Weights of a small image classifier: cautious_adamw at rate 0.00078.
Rows from expert 1 of block 3, named by matrix and row number. Rows with one number belong to one neuron. Each number is 128 + 24 x the weight over the matrix's rms, rounded and kept within 0 to 255. All counts start at 0. Numbers have three digits each.
# up: expert up (model.blocks.3.mlp.up, 4x512x512), inputs 412-511
# down: expert down (model.blocks.3.mlp.down, 4x512x512, transposed), outputs 412-511
up.159:095097130111074145123103137097137147114137166093133132154139097123110114151084114133107144135136087064134138102115132090121151146074160105111133122145142165106102119134118121181139151161151162152117150131161120157090158126118137081140131123148127105137154091140109117143099080125126164142096113190165
down.159:136159143130181116135152170176116139159108155146095119129178137157160113126129185116133139127121143141126134127121138146122083115122150126105149131069093088160151084120137118129117124116145095120129106113144147062129103110168141146159140168164112114124158166103155101136169148129144119136129164120102
up.160:117097064100125128151135105134112124142132124123098103183099078143123107152131119127127147108139113070130137160112148080137116147101160132114125154150143157147111095124073166127165128178121109148170117123092125118105172067129114128159134087133153142137089081127142116110183085138144096111104128207158
down.160:117150113087108143108104094142091104165151134141153129140117128152150173131121095100190112144123141100175098141044135102140093166103134133154163109111133169149138098164098165159060126164104114116185105144120141080134142096136137144128116116148099161181111138166139106135164165124156136109123085131073
up.161:124083116086129108189129105109119141124136141114100133189119142124119128170126127118124141126161118074128164150146139088088132154130150136086114120134161177080100107136100147103178116184152093143125141106099116133099168084140121117137136126148146158100116123144143089154125075107146093127151146175207
down.161:132136104111131079104111142175100111139164162120176119142141109122113164137138088119176097098134166124148077184056159110164099117155093125148096105098066163140088107158079125154089115131080114125107136114144140087132141106147172150136124138131087146174145152141148159142176188164105138097117086142073
up.162:121107152113114143135159156102126135179129159120128127128142120122137078174087141189128086146104112145117085111132110144100154100120128147159125125120080157149122115103121112145116123155112172147160109139164153147129119145108107085098125127141103112173162138128107161144102128135124168143127124106106
down.162:134127123117124152146128172142099105121132133148113136106115113161175143145126134135151165138155113096107154118120128107121132134099124148156112126084189115137168116120162084136117159102139142151114124168110104129144144109129123158132099160127150137115103134123142099109125123111134132137116121075142
up.163:129131155121120134108099149132135175165113098129146143096116130106114127085166119145128119111077105156099082110144119176146120043175119102117145122144128073175149117098139166124136121097118115131138131168136124124065094140103121152125135105086103114139114096127094180118135136155094114092153169130076
down.163:109108121162158168171149198158148091112087148130099119214172130201175067153097209104122186142107111122041153061210184114085184118098127149096126109084147111093162052112163138135163104155193137133081099073103114178125168113205106074116107118112222124048104177077114128200080105120105076183089133127207
up.164:126132127104112121132134159121124174148103103120116122138128123103196137126118110154130093096111133142077139116142060139126136096137132110136105161147103117145088140153132114114132136089131113149157140144137167137128138157102125147077135115123109158157174153150132144095174161112117152116155129112104
down.164:139139099108158156152126095112140128124097107123126126138115092111137162093101130127139120087114109095103123131141121144145112139095148138111118121157130118118098116145088138127118119159163142137133116142099142151103122145122110096097121142156151172138154138145154159185128138112115144167109144125163
up.165:169152173128116126153126113138128140113085156116110114111114119107131108144126142175086107135143109120095104148144095149107125120116118122156137145123135150156119128115124173107157098140123143156158114158148162160144143130110103136121157131116131125154082092159147157139121132164102115116145124125125
down.165:098109093084105121123140107062093154081130116142133152111070123062121100126153109150102091142153090124101097140179094183116159147108084145136133122168171094072115162113146097120152073107159167097163126194099114175122161174073059103046108159096164145132150090158164132138122119087158140087146160109151
up.166:137156144159154141117139082165095140101128118130147118136113135125153081131156120109120157086108082140125114111117146115165131101097148114144133119131148161159147106144148131169132148160124183163136094151178101151150091153112108092146140111126133119150122080121160136098136124116145141144146129133126
down.166:151145160116105141125161138094126101147150165163085151138142113133154131177123110164127082140130139134146148127053125134125129102121121141186147133140140142156150156097159160119136110117113157121165119173123139122147120072122140149070091100111107129132107113126126126159125114123116137071131134126117
up.167:150092111100115109147139155100125129120094175141111146169149140103152140134108136118123135138135117113134121194100128155106119141146163114094126144180122133134111113155149167147156081137174087128156127110124142123139138112113133169123162112123092165149133145127121123105124130116150097121156129142188
down.167:110148129116117127104132117140105132136160121129125127142127129141143134135137115125154131105109111132148104127093168122125126133134111128140119091124136130134144134121134139125139091138115093085110136132104083113167104120144137147125094098117127169151127133157145113120157146134138119123136108152125
up.168:164069132148126148136123085111154137126157122159158093141128061129119132155162118128141138119117097127146125128110123121107164123125129105147184097145152150153106111160086187139133149173104161143141125151121148121128117148124115113139115060095159105136111121122110155141107156144152096120132132159166
down.168:182146116132143111164121140147149132161116108153123138107118116157136174109089095150156110086119135135099138150076104109137101107143138141179116114124136144118130119142099093130101140107131106119078174149137136102142119117159178137137149155158123157154138144160126125140121149126120137103110092127137
up.169:109094119143109131135194136100123107136141156118087109178138083124112146148140114110121136127102137099113128078138116106139130162078154135106150134155180109128123120104148157146121145146128084133129131140140123128135141112139104155147134119108170086102109112149122136110155093127127101115100140158153
down.169:130143134080115153130086116121121121156155163135139141132148099140164175120103090138156123114098141084151113175073120117120134135119120130154155086121132130142143132144131166140106130117098085094159143162107131096123142114115143170121112113140088155146121126155114140122144156116157103132125102116121
up.170:116122061126093082181108121085110123134128113099174134115085134124152139113134132153196086150139108087110124159131093111153123122120117124165151140143100084147094169074122134140146058098131093119139128134116161143137144075097100134107135126122135178109108103136132127116132122143084105124124127123103
down.170:109153108121129137143102102133108144149131160136128144132142095150181116153138118107137142126126096103147153112104123109123138118130159130146152132163115146147129146110137164136130134133104146120166134178110132118115095093111137128156158119136096159132087120144125128151104093123137154119130122143109
up.171:147130117115157119119137100136140130095132169125186121111083114091116098092137101095141122129138141090117128121128109114153088162088143137137128102132152152114152094121138114184115112169111168156115099140190127151151156134089110132095121144128164126114130111111129143119108111111116148136127121129131
down.171:096155109104117152141110121154131155113114128138120139146136082141153151112096162117123108098129120118128132140112118140159142107153153142113131143146109105113117153141113135110120132109149117094128103133079127129088108132145154123113133118141134143162152136120112134166131126100151148143140126111135
up.172:118144111138111139127147147120098138136142110119143106118123102100140170126119108102085130088092111133125132129126113091155105108190113136166190105136112102158100114108105169091132160083086127170140128147125141129108119155145140164122115098098094144120109071110106165093135167137136131069147109120103
down.172:148113141142150109136142148150169142167133138108120096149126142109123115103141148133141121100129162119122142143147118120134097172139134124109125140152129123110121112120092135090134093160127108119106129086148145141107136136151124110147162117151118139129139140150166117127164111135105087114096115161135
up.173:109129168150106131107107111142120130108187169122088103139148095160128117148117114115092138079129117080151139133114143077141112124114125107150141074117135162116096164112092129133114157158110175152122155136137165125156135121132156116174097126110096095133089067181129143154124097147148156151150142139094
down.173:116119155122158108105132126121130115127109110143099126142123177138134112103115161145103124171113173123150156117148084139124128162137134122129117183132139111107121117113134097102124121133166121127159092075144136101126160127169123121185146114125136119107141168085139061117169111118136113153148136133145
up.174:133109128120137135142121159117115166127124103137110139118131108075137122087105143165113136128146111114142140153134151169097131138142104125163151112149147117115099136070113155072173086114131134133123126129153119144122136142105145105105120126134103143146122122137102143134146153128143102132168155137127
down.174:138125142128112135128142144123146128106135114113109117180149154138137158169141138143160114154115100118113148089107135138133130123120134133152137147144153119156165123116131151115141112095138119092125147143140118149158147080150133164095129093101154146136124125122130112111131126131136088098106110137186
up.175:150150140146094126139113069143109125133152092131139066122112101097157086132174128110153154107094077141140099140122161088140134127114131104193118114129143173147152163118121151155140138162080162143139098166155123161122105146141104094173128081119110155135084063127112151096124150106169114146156140129097
down.175:170166161100108135103150132127112118189153150149097149138153138141118104169123143152130104136132135134144150114059118106108104105137118120168158123116114143151142125085168146102122096122077116126147127145148136105155149078126128159091102121147109137126161156120135124122138137137134121107139132099123
up.176:103115086125121110127123131111110143124139108110174100155104107112111142145109111105166128104118127132126115110140124136108124094133166147101096103150098158129138138177114150168122143095140116108105151118146128129167155136130112138135134112093159110148127135133113119145141155147131129129118097133119
down.176:090129110090126138106126099101112126115120131165138163087117105110115142156097103111123091130155082127130112140097106130182128090108120142159169137133169125135122137127135119128146148135101132147142149176112105157150105104087100073066111111124135134142126098132152141113098122106153162097133177144146
up.177:113104143115097113126112126087144142133152111104124120101128086130121088132095145140129143136108113119138087146114109072111133112182138121156126100131121164110144144102117127171129151147122140101138152119100117147112134143154118090138133085107162179137099114140112106110090135124136136105120148152096
down.177:160164135134103126116122125140111142128142131109120124143174165152164114140156157161138107146125127144140133108117161114102116127162156110111109162141082130158115100117140157141164089143113111112115125109115137118160136078142139147160137103129114130111146162098130106122134122138108109118143093164118
up.178:136150102117103112164159128121146154146111116108101156169124162116116168112136178111138135117108132126120128134126123123138147100097125126119139076136110128105085121136157137111148160119142097151122145112163107137121091157131138148129103143131120150053171112120125149117124136107125139126111147096137
down.178:084097111125153089123126108119123122109130156104151121114117136119127083151117095118109117136146133138167109154152133145130132144184141138133118123147100160108117138118116133111120115158120131107137099091111135142136102124127104102125142109130118136163126125115118119147119130141143137125142097129134
up.179:121082114129146153106110043087183131102162130138129108184145120118143086126167132103150122121112103149128165124114139138119142154110104108114106101178132154110103139106106127163131118187101136107093147102180134109112125123137103128129134095117180106110125159165104142129107133142119081155138111139159
down.179:142100134159046054107158143120158120125197108097149094096116151122087130119162075179134095118124140134125086128132121119145151147143098096168077106120104141148122151118123108142142119127103109088090184134147128143153091160146156145161123106099098145125167115142151145095149123156101138122112049141127
up.180:121140153120073083126131140070123142168136172130122134108162110117098117145132139085099139111069125104151113111132135138112134128161136106122127110136116122112138141136163166141149120137176120099087177110145108117137107174151148120174121130122128127068103095143110141101119136146139141125122153129128
down.180:098163149100142123108122120088097121103104111141118136123124120097152155119089125157122085146136122142147103135128088173147152124111124141158128153159140128136133136174120121103117144093153134117154132151147126148171114145103114086076134112146144110165122105132130134157143150102167127137141129117142
up.181:112123189087129122110167129105120115187099124146108107151128139100112125177076146129127108094104094150121117129152133142164109104133119127161139071126119124140141113124112138101121144132093160147124142110130151136150127134152135103118122120127078102092148122122148123178138146108146183152110129125132
down.181:133115134150125119132128143136155124118117095145102124152143130152119119118118159142133161159132122116102133120169162134119154116103121147123109129127156078139157127096149094091167090101163127116113151136128087131123128139156157131142137090104148108096093166108144101109137126119126096144127162116152
up.182:114126139134091115130108131124119132105143069142143123122112121113112116172104128111120158130137099156111092134148116107125133129096138118126102113109151154163151158160131125140134147126154150142128144144095125146108169184121151056127130129137130139125117114138088120148118074112151145133091133146112
down.182:116172134089161164103110130100114130137121132153075108121128122129147116104094132129113119113122113128129156157117098145116132103140121118124112141142147124114103108133111098109142118108142121154148107113159119116148115158138117139118124151135148127129131155129141127155164113152148112138129122127159
up.183:135137131141138140118120133121129127118160102089110106151105126134157141084138149115126083091118116123118115124144109084153141153141111097159106150139111110126068138111108117109124151131081118145118120126155176114123149129148096153132136139097125124110138137149112199140163171160099092109152069130104
down.183:132129125118149103137122099113126115146123086149124111114109107113106107123128124086110132126108134122107150110153108089139149148127133124137113104147134123123119122148116123116159119136150103133128149127131136143120150166133104106136129138106167122110135132122170121119142133122139133115137118145158
up.184:142120157136143066150134135134148145109122069125142129108110129084106099139134130168145129126150118146129053161148102143133139095113142143137114131127108154191168188131129133152130125140115115079102133143108138144121161117108138079125154106111120103121135108102127126120117112097163138136108182117086
down.184:135183133124191118099063094135152101136140102162155130087089123123114168056109097104138093075127137152098104179121116126159096145169077144142104097141077156096101135156070097093087140120137113125112164148142114159116099161155138104149124166115124125188147154159158166179095165151123104113139086134121
up.185:099101105126113148136128097102147157152132097147146152129128083135139107124135116123115111133096101135138125132116117111098170097144145125128158123155094150160073116132102127139141126146135165106170141137112156128105099111130111101102142100084162138139128148158112149161081142144128143086125133149126
down.185:121123112136137118122141142129111115101163139131156105124131124120131110168125125120147118133150095150129093127129151156120139120120121139125095113113132136133132142163123147176137119129138126144091125127100129140154139129123117141131119150118143137139127129140130136138139116152121125130156092112125
up.186:101130127152113150117175124123103134099162130123159095118104105117138097128156113120126132112103106168105122086120080123133168138087114105192159117127146128142122156126152154173116158117095150128099146161200155136148101148098119132126123118118166109139133099177125174130112136166169128139119116111122
down.186:175103113120151144145100134123139128170083122127135142144113128135103183111076130147139130145147147084141143151124108112128100161135132130122130144141121135135075100104118125108133155133117107170159104097125129121094129105121145145143137137182119137130114153105112122124117126120094125121131145152133
up.187:177156183133106104163142173160110150138115152116160127100106107094119136119128145133117128109149129140120095135137123116150109127133120112162168114121106148136066106111086167104168143135113146158142144142135150171151182116107126137139128142128085127158121049140130160099137138107148129093145116126077
down.187:125100099141155126121142114110145126136150126121099118139123159109131108154166144119091086182159158135147153090132124148081154125122102136122115149171148151116149131116131107093151091107127156160147130121191138133090116127117089130123129108130147126123165131126160128120168119133091129095149119156131
up.188:096058136121106110147118094071170140140139144153130123128125112123075131167117096172120131120132082113128115156134109153140158142137126107121155081156136120116132153137117155129154117192093140104098119115104163114095124116102134125129135111118153121123114138152089123167110091118169122156120142133141
down.188:156094146189124159190155164165164124107111110120102100136157150186159142112126202177117181137102103129072151091168148114118157119081160119116142116088152071156173088094203115179168143124151130133093124122161128132121134145171147123160122107120183111054139150090109115081107097120103098119086142143155
up.189:133142120139083089132090099102133152160144101103131124109168131120118114143112154105137069153159121137158152109136138109123145148124130061108123133126082135115058123122107136135137131181160155155101146109123129154113154113164139090133111161163133137116143094132124130155111123101102189135104126154120
down.189:150163162126190130125130145139109121095074147180124154150145133114156162158111146150127105121150111143152122154103097179123124116141133145139156146131122122165155137138133134128106122069122155137180102150150140090158109120111144136120144143133113132166113134095140128133128134123176098112138139103113
up.190:159125140118138129142097115112129139163106132097121126125088129137129112114079122127100097096158145116125134187137095146102128139178127113183081111131095150125113168100120137083130104117116106122143106108140136119140191141113129145138128133108114129137133156156118124154176124067110138109127111124122
down.190:123132091142158117113114129143125107126123100135138129118124146136110137131106149103152145127161130148107123119148157124140118145132128146096080117113104156094088090146092133128131129121183094157079180095140097151101112125160129128150100145152124133142156146140146137137113105131110123132135107133154
up.191:102136064097117116141160111118131136162125137125088104168120103124078146145149119121162123111134111081134121138137130122154109144091157158076129143141127084137091092121078147125156115141150093126112137141131128140115138082129122134151127137129119105111134107111136122116196079145140129132072131168150
down.191:123158136086138170119131139104120104126134176154124119136170121133188153137089111125144115098106143106129143147058140103110118139139145133133132109122104128129147099141125169150104117165097113131156118159137142100148129094140136156093123144123121125152119143133142128146113130135134108112112109137123
up.192:131138133129096126119163161097140151109148135117134134142131146068156106127135132105115153108103118106129103125142115100149114109094133130122131098126116162122136132110174130167122132109113186126149133128199128157116123184140105123094127108114091130080163125131131154053090132113160137153119113110134
down.192:081091067108105166102095102156105123124136136131123166108122122156117148131128135105153138155142144115137167118107163123129162129096120166106120139139148122077106109124137104142137108103146135135096146120086087110104076100133139103146086083101169146118145164145148094148151136131082185119147119155147
up.193:112147123130143133153108121155132145142092148082111130127149157108157143106126188098152142127155126158136136116135127126168138102087173101082109137137072148133096100159134134163142156111099135166130139117188109139145112130106124148118148170137119123167141115137145136111147138131114135127105119146101
down.193:115125155111125137146132105099126102127142147138080129103125115109151128155103117120115099140115119119138112136103143136115142098125148145145144124147162158117148148125138145115157127130114150143175115134136132142130107114159101131101129111117089128154124085131123151155096126136123129091131133140118
up.194:139091152120108110149133095090185123163139133155088103143095117120082118174117123147110119117118072145113124138132098145132146150117125139146137098138140124143134145117102164132128123177091172136125112128118195115116129109102124135131133118132136101104129132137142128162133087128181145146092145114131
down.194:125080100164133129183166151121172113094101138128100116128143139155154133135135209153089173133110101152078140088207169122108184110100133125105139101113158078139162108084198121128213116119156116159090134122159106165103094118166124118148112097105147098059147141095121134112107079125094115132124148165178
up.195:138103129127160135133124114120146144114100140132128139141116142103151131103116182136132138069121096139111109143133125145130117120159130137116127109176091129115118118148121144141150151172120123124115096109125129130127140122112110147105147119097136122105133136113136148130132127108142120130151115117140
down.195:086113123147065140149155136108121138092135154120119117106144109129155074146134163155100154123115085129090126100161138151099175108097136135118126102124148124115155131101161156158175111135150141133102109121122121175135114142117080107096107113086162139102160100116091123128109078134121117118117142136149
up.196:127127080139083112138145095097142109118152120091178089109136127093111116139111140089147092118124110149111101110143091088157148142104156086106133108132104131145134135160148147180119153151105096154093113111141164150152166129120087120094134147141155145131177096144118131144120116117142115136127112130140
down.196:129114145160150085151147141139154151107127091128201130154088145133142134115114098101160099129136109152152086158115107142179104133089155144175154109150148132180149161139092115137099158126127105074125144138067131116136149110120128116117155135113155101171089083172159163140095188105147118095104135131121
up.197:093154125137092129117161133138093151145098122125129137105094134159125131116161129090112152115078105121113117105148118070163104125124130128142210105119149103144081109065169149104137162112111133160127148133142124131129122100122116145149111133115085101077124090129132154117146133121161141137130141110103
down.197:138089113125130122080085100132127107112136144123098113104144133102123120137099137117126096123145194136132120170116119140123145165158128125115105140156140116126111148125132111116115105120140106112155131105131133138145131148148133145133118084134114154141158158134119109112190124133116128102166120142128
up.198:148148155114122102147155140108142161141097084114061128162108148102140151123087156178113097142146139172110126120115076155109133100128136126140120154168107158145119154135125120070136153121136125074103162112134142123148124138133155117121150101163108093122148127128147113099108150122143171139107112127142
down.198:078141067085134114104094116094059152090139153136151120069107081096154132137118112145151095128134136102140091190115106130165123099140117106176108115131123113151111163166107089172124107126167075125142118157049116139186126156098136108092098104120159156159118118119111110145161175083153125103170140099118
up.199:165132150156160128141145107153164137094110115142123130156097101105158109132132185127137148169162131136066118150169151103101124160093125155114135131123159175137139113141106109126169086143156163142151096157150130159157158111137087115080150129149128126138122137162176120138103082130133104112108141181152
down.199:126182152093131108087139115068129108093149081171104122123096112067151127089122092156133099091142100141091098175134098155138129121168096145170099153190142125103121158150104104068136100104143180081177135169162132182165137173106067118078128132106111116171151111142184159136132137135149114099134113117143
up.200:126122149137106154116168137122119155090171146130167113131082108084115108160148138142129135104110113130103032111124105137138141119104109137127150080123120130121162145135130165179121155159074149092090128142172140131131130175139113152132124116112111103104139108171146164109112138175169111150096091123141
down.200:147123143087119143133081091117129146161085103136131167138111159126105189103083134129142125165173134078134129135121106117155113168111126121110151163150147109134116126109136125086144120142119100120137113134080116124102161108116135128122121156181109155131102113140140091110122113102120134124110128177141
up.201:139146150118125142109117086151132129129087105145112135163118131120160137139098117117105128116101105169096149079162097123133131088113112105131149170139093140149110122142136145086132140117125153182182117136123183161132140117121112143091131142129115108150153112118120164118150092114134158119131098150168
down.201:149116119127173113128136129140139163136146121137160109108122132095136132122141116129143106104121149151130111141110124123132076118157115078156151121129105095160091112145106100150124113133087125129132131125109162103097119161132155120144150121149114112136140143123118150130154162133131144113157149166090
up.202:164115150123146101112143130145122130110089135143154133130046137109106084102156133142151125137080102118100061153163112161116128147108108146138122087126135104127114148125129167149147076156165161120123093123128133129161155134106102132129135147116136135122131134137169124153176124137109132147142134124127
down.202:136140140089094150134105122101112127080150130125095132175156132116160167131104135131141124131151099126135127157103139150107135112134137132112122153166143140139156145150163152139135109080158116110179133150106098138150163121118125141093110095082151135133151101106114128102142125118151092122143127111142
up.203:091139131110099143115145093104129139145115139138122141172150105143133126142108124136101127100093120118112130103134125141130123138119126142126128136177127133103136104137157123094138107155142138088156117157151121143145115137134118109069148125111156109124136127164120127117099091078144176110116103133152
down.203:119106092094099128136103102115119131118169162114109123120136153122119141150143130136136106123153126106170144145110130135133145133117101100121133111119122132116122153104156125138153116148084106104116119145093141118111139098113134137132123138129088187102125124141141109101173127129139131122147117126122
up.204:136136114166100142178126071136153154102129152134095115171141133127160130168121172132179139115181142068085160126118142063098124107085132143110136093128122166135113119143137107127130138123095141173164134138133178181119132115144133101104152126118139136098127126189157138172080089141102116113116147149137
down.204:133163129094107143132090124122095151107144101135150102114110109089135155091131120120168115100138117134125102164082101134174084106115139075164116149140105110143115167197124101171114140127121113126134139173079141133167184132095142117094138161130155130168110107144097147123124175072152131107150155085086
up.205:138128124108143138112162100135125111154141129109140126137099114097130108114169117102099130135058097131139099131132125136148122152129145121138151141153123110161131113108140170146128135154095114152130067105135153115110150143101087161140149104127104120131130113071124134084149150108118127126159113123096
down.205:122140138120106143120149153144095154158131137148108121122134091129142138118109132131135106106113119122119113137086134119126122108128113139134141083117120102123130125154122119152107105112135105090122153142117121098164118139139107132120106129107141110145168152157147135129130145109145151128125140099135
up.206:099144162134108093120186073127141124139116141122102106110100130092130092166127128080125091127130118153137094130176150108139114130079128146156137086108129119136138126079120141131126130153083127129192096113149184154121111144152113088124135123146092106098153099146152139162160129135153186143081113153112
down.206:157161145125150130106126136117157041116110097155130147135146144144132149137087136126122145147132119156086165117157144141123137137130103139159099127138159130122143131134142117108104131079155123131095181149143072165164175147145165135109118141088182100102116137126153115142085125107137085130121086103200
up.207:170119126156103120171130148131157145110160094133156101137132063053209130094143103123118144138142136123125122142115182112105119131131145130126144101119137098181142157088123150164135105105100141100146142181104153138103151142112144113151143132122111127131122093148101187100140163103137115108124141176117
down.207:139133127082146175095126140095099135123116135133106173185151161106126121174139173119093110158148101140126157064127151155118161091094105158105164160151155105123115127088166142090200122107120163168161126147131112159133155101103102119063098121164137132091173141095127121142136097134119136141160171139154
up.208:114106103126139096112154122083174115127113108119174130166083130109119096088147118099132141133078069133109123155151125147143152148141111121126128116147128146151122128117143119148142153143093166104119085121097163128109166126113101124125143124123156152134117083131109137136155153143105126143097102147132
down.208:107136138119109135132100113107136108104156133132136159113110115117143179135134116113139147151124147126142128143122111113163127159140136113146153117163157146127131170113138127124129148087147103110144157144127096147152134128135125139129129120120115138143129101131131124099103127108147110120136119114138
up.209:096146133155117127128168142136119116117108146118108129135153148136149107144142159110114088179117107143115147072136135112151162106092129106140134166130116120139117098090179136122167124096118130155120144140159116182113101122141129092095144128140124136099142106162174124142108080134071193097130122155122
down.209:098135133107154111125104084070142100125158134146127162106095121086083159107111089112132093096141126161136123170089097156163121132168088143133123082175136160080128142157111119092092145117117140109146131137099145159089126145123119140081139159135109168187152093176138142137092121105144146128114116087153
up.210:115148125147077148113156126146112148171122100150137130116104109138128131133152115110116140092062134134106131102144105078140121112138135105136152128122115120102089103143131160146100144156149140145123162132113156122117137126154115145136117121100173107110113096135121147135105133131094174125126109108090
down.210:130112112140138137138113124130103111099131108119101111117141131126160109115121146151137111139143151135146126111119111125093152167142155125119083167162114146119102103166114127156121136130146117150132135097146126115117126134145138128166133101147145165128144140111127131112149132123109107110143104128133
up.211:130093115127112124114112123136121137106136125127140113155150141117139154133105100115152111127147110124141137143112143169125135132138142102143091122147130178127107099177093148188139125139151128132108166125113102134143137135139121137148147092069142132144116135149102113104109159096146102085149112138141
down.211:131134146115135134102108102129125099132153109136129132136128123143127140142131127124122136160099119116140116130104136133116122147149102143136121122143164138155134125109129156124146120130115122132128128127122113091154142116124146137142117109121125122138100144125127112133140136161119097114158109135113
up.212:157151113128136109122095100120110124158107074111125095103126147123145119156089125170146037105130122138133103155163133179140188111163104112160071140124099113138110185101072124059149072105128093122077134101091137135117132134148125124141127124126044190145153136146154120165171133114103130136186101134114
down.212:148049110162139150114100127188158080081130121116151145211135134156117128174132163125181206173160131109128134096158207116118148145087143157115095139133163174176111115094095118149147172145139170164131108120093107154146147084130144143131146082110132149104100165122121102110134098117103122152119121129175
up.213:156124112101161112139135122145128141118095119091132126182117148093166145125108164126168126153149129136114118114116068144155129121082163106124113166125130121150127130151117103160110149090135114166120123131170143137159114126102115130098151115149168145149148114149136138140195132144096099140109161139151
down.213:120106174141144127149158144097119148115107121134131115134135106139148124137118115143103113153116127102141152109122116126132119097107176118164152164131135125116150141146140131140110157146153133108157115133120131126128140135118140099128146122093160078127108118092112135135081140113153130108099157157141
up.214:199147139132105124136131127121144142128139144110147128096093090077158114066154108119094111094094126118112120163130081131129100132152119122167154094132147116135138197094167120123114130103081165141154115179153135139138142190100126142112130145119138155124134112133099174137118147120131139124126168103082
down.214:088137126107132131111128111145115154122097167153126126116164094120134129153087131117117112120156128137148123154113142148154122087129169136117091167135078119136108115182097099137131133159135164107131115126112139127146092123133140105119127104140124080169120171095112117150152112145131171108165126161114
up.215:090143107101119110130118133127127137136145101128165107101096103105127126161111088084139141152095103134129081107139110136163133130116151123136132102132105146138151101191130144183125161115134132125151124106115123132169149139111102116146131121101144139156101130101077105127129142139159137135106095165102
down.215:108137131088110150124112084113118146135120144130094140140135136156131105141083141135122098103157093116133126137103115123119161083151119120120121132155120158081083112116109129116168113149131134145126143126147109137134131121154126097085129115121135152138140117137147134156136117152134146090124119153139
up.216:138131138122105164128176126125151146149130140128149145134109125097129172108177122126128137119083132149101111110112101137150127139099117106126174106153103065167125145114166133162117161104099097126163135160139153111144109141086133179134124144122102110131161119132102171112154129145131129118097119128134
down.216:159126151143143121146130148125130134167119161128117093143156120138134145145083125158142108125135149085143134148085131084094123136148151124141119134122114136134137107107124143131143107164096111098131110118119143116126136088160151149140145128143086133121107143131164100119124127143140106111120107139109
up.217:115129166118146151124131154078183098069144127152068131130139108109163130125083146151129119124101071141078132124140115141140149116096106119142147113129130085161144142109132172119148147111104161155134097163139139140129136135144143114107135131133106103116140117133121169158072088149150096148127159142136
down.217:125132149119131153144115156173163138111121097141112088095100119150122167064135113173106149137136123150100128117119098117163117114093101082129136151124118075152153106119121094138126160124137139095131124137109146110105102108120165120163142109146121114118107112108119116091139116136151115140102134136140
up.218:164181108123125134133136092147100187141118125110152099116128084115159111101134119132079117111093130083115146146120099106129104126138138079169138128134113156132087143127128114143112117145132150144124163133178179144159161149111122120136115113131165135117128100145110155132165128132110100114150129138110
down.218:146123143116138114124106115146125128111079103152136129141107140125112123101115138138112129138136144120141119144146121128153120161134149130123108176135133132133109113141104124126129101151152140106151119116112131130138150132134151116158154104157131126144143150115118093118156121128117139165152131166149
up.219:105119126144161141132124107086145121116138167139086122120139116138178115108131126146120118131091114108126148102122126167085214111101129129136132138141141108181175141088176105139122128095130117137130141186153148123096077156116134113135135130100146146132122145141131144174156117170089104102154141126113
down.219:185126142130161125146154148129170145163119100145111101144112121122136130124159143166128138128113103090078159099158107098126133106101100107162148143144157112158149119106145117100177121119091156143103128163157156137113163121108115101118142101134125094075130127120153136117130101130128114127111156138129
up.220:107125145109141152110109079133127151122098108146136120186148130136165125155083113100123162118103116122102146106171121116121151103109130100127120147156110178149109102144114137114149121130145152150165130116143153152156163122140109153096134123099148122151116134148120140118136088113135116097150093170173
down.220:113119109127140122133105110141117146134150146122138136127120151110124156126162121097156098112119126149172092148077135172143096123142128091130132124119111109156104123140112130133124111126089125114134135120079145068080092137114156162156142140156102143158145143123118132117154146134132145121157149145087
up.221:126101131119119144124154128084159115141123092138129137148108129125158137117103141140123143128116103134129134164130095126143132139127121122147155128144138124153120127094131159112136150125104150130177111116140153123126126120121124110066108097131167121105127123143126152097107129138119114138119128125159
down.221:108139137118151128104113117123122092129123142162138151113113121144104135152149108118166131155147152116141120134115135133169126123120135174138122132095143136117157126135124134132124114105131158135123141156154087118125119114130120116154123125129112119141107132125156119125105139140137120107129126132138
up.222:176129080101099084173131157095136143187098069107108138134136126132110129111115161094124095093103127078134153162142133089124131149118147149116127107129142092079101130110120162115164133163142092137109133118111099146108157136146131092124117129146109167054142095109116129134120091078084122142121186149156
down.222:102153120099119113079156127102096102122156181104136140096105114105136114131151106115130090108137169139170094161107116160146135130164118141128123124148098129124099126136133136127126146152114123096152102122155131111136103135109103164133122156123095098163136108138156149118165161161127146093133097093097
up.223:133138092126082119121120115109132128183117134118078149144136130114133143123127147102138116133135132104100137065136118133123141150079143168103117121142111099115122150113173124128129138096156120182131142159161113156120118129076118159089114167150097126131163125166117156124146082123083151118103138143154
down.223:133125106128145115141150161120131140157124150131144099105142119132130140125127108144163123090117140112119128159075118108129087098151135101162128102121101131109121086168095110151126134143098107135104134117131154107130151111156131143134152137106142106143131108148135136148139173143133104101119116116097
up.224:157121146140151128144140121117161126183132113131118126124136127091135125099170138103112134121076120158101102156124087138151116119174148140115166127145139095161138126117154148094142169125084136154143125138160140123083105150100124173106156128117112094138123144103098204094115165160137078112116155126102
down.224:109155119115132148146142113124124139169106134132144142141142104136161138156131137100144120102095121112113132126102129126123111114106135144120160121100106110135150116131125144122098113129113136133143084129110150111095123104133124139107123165134126127136135148135128121144135134109143162120115145119112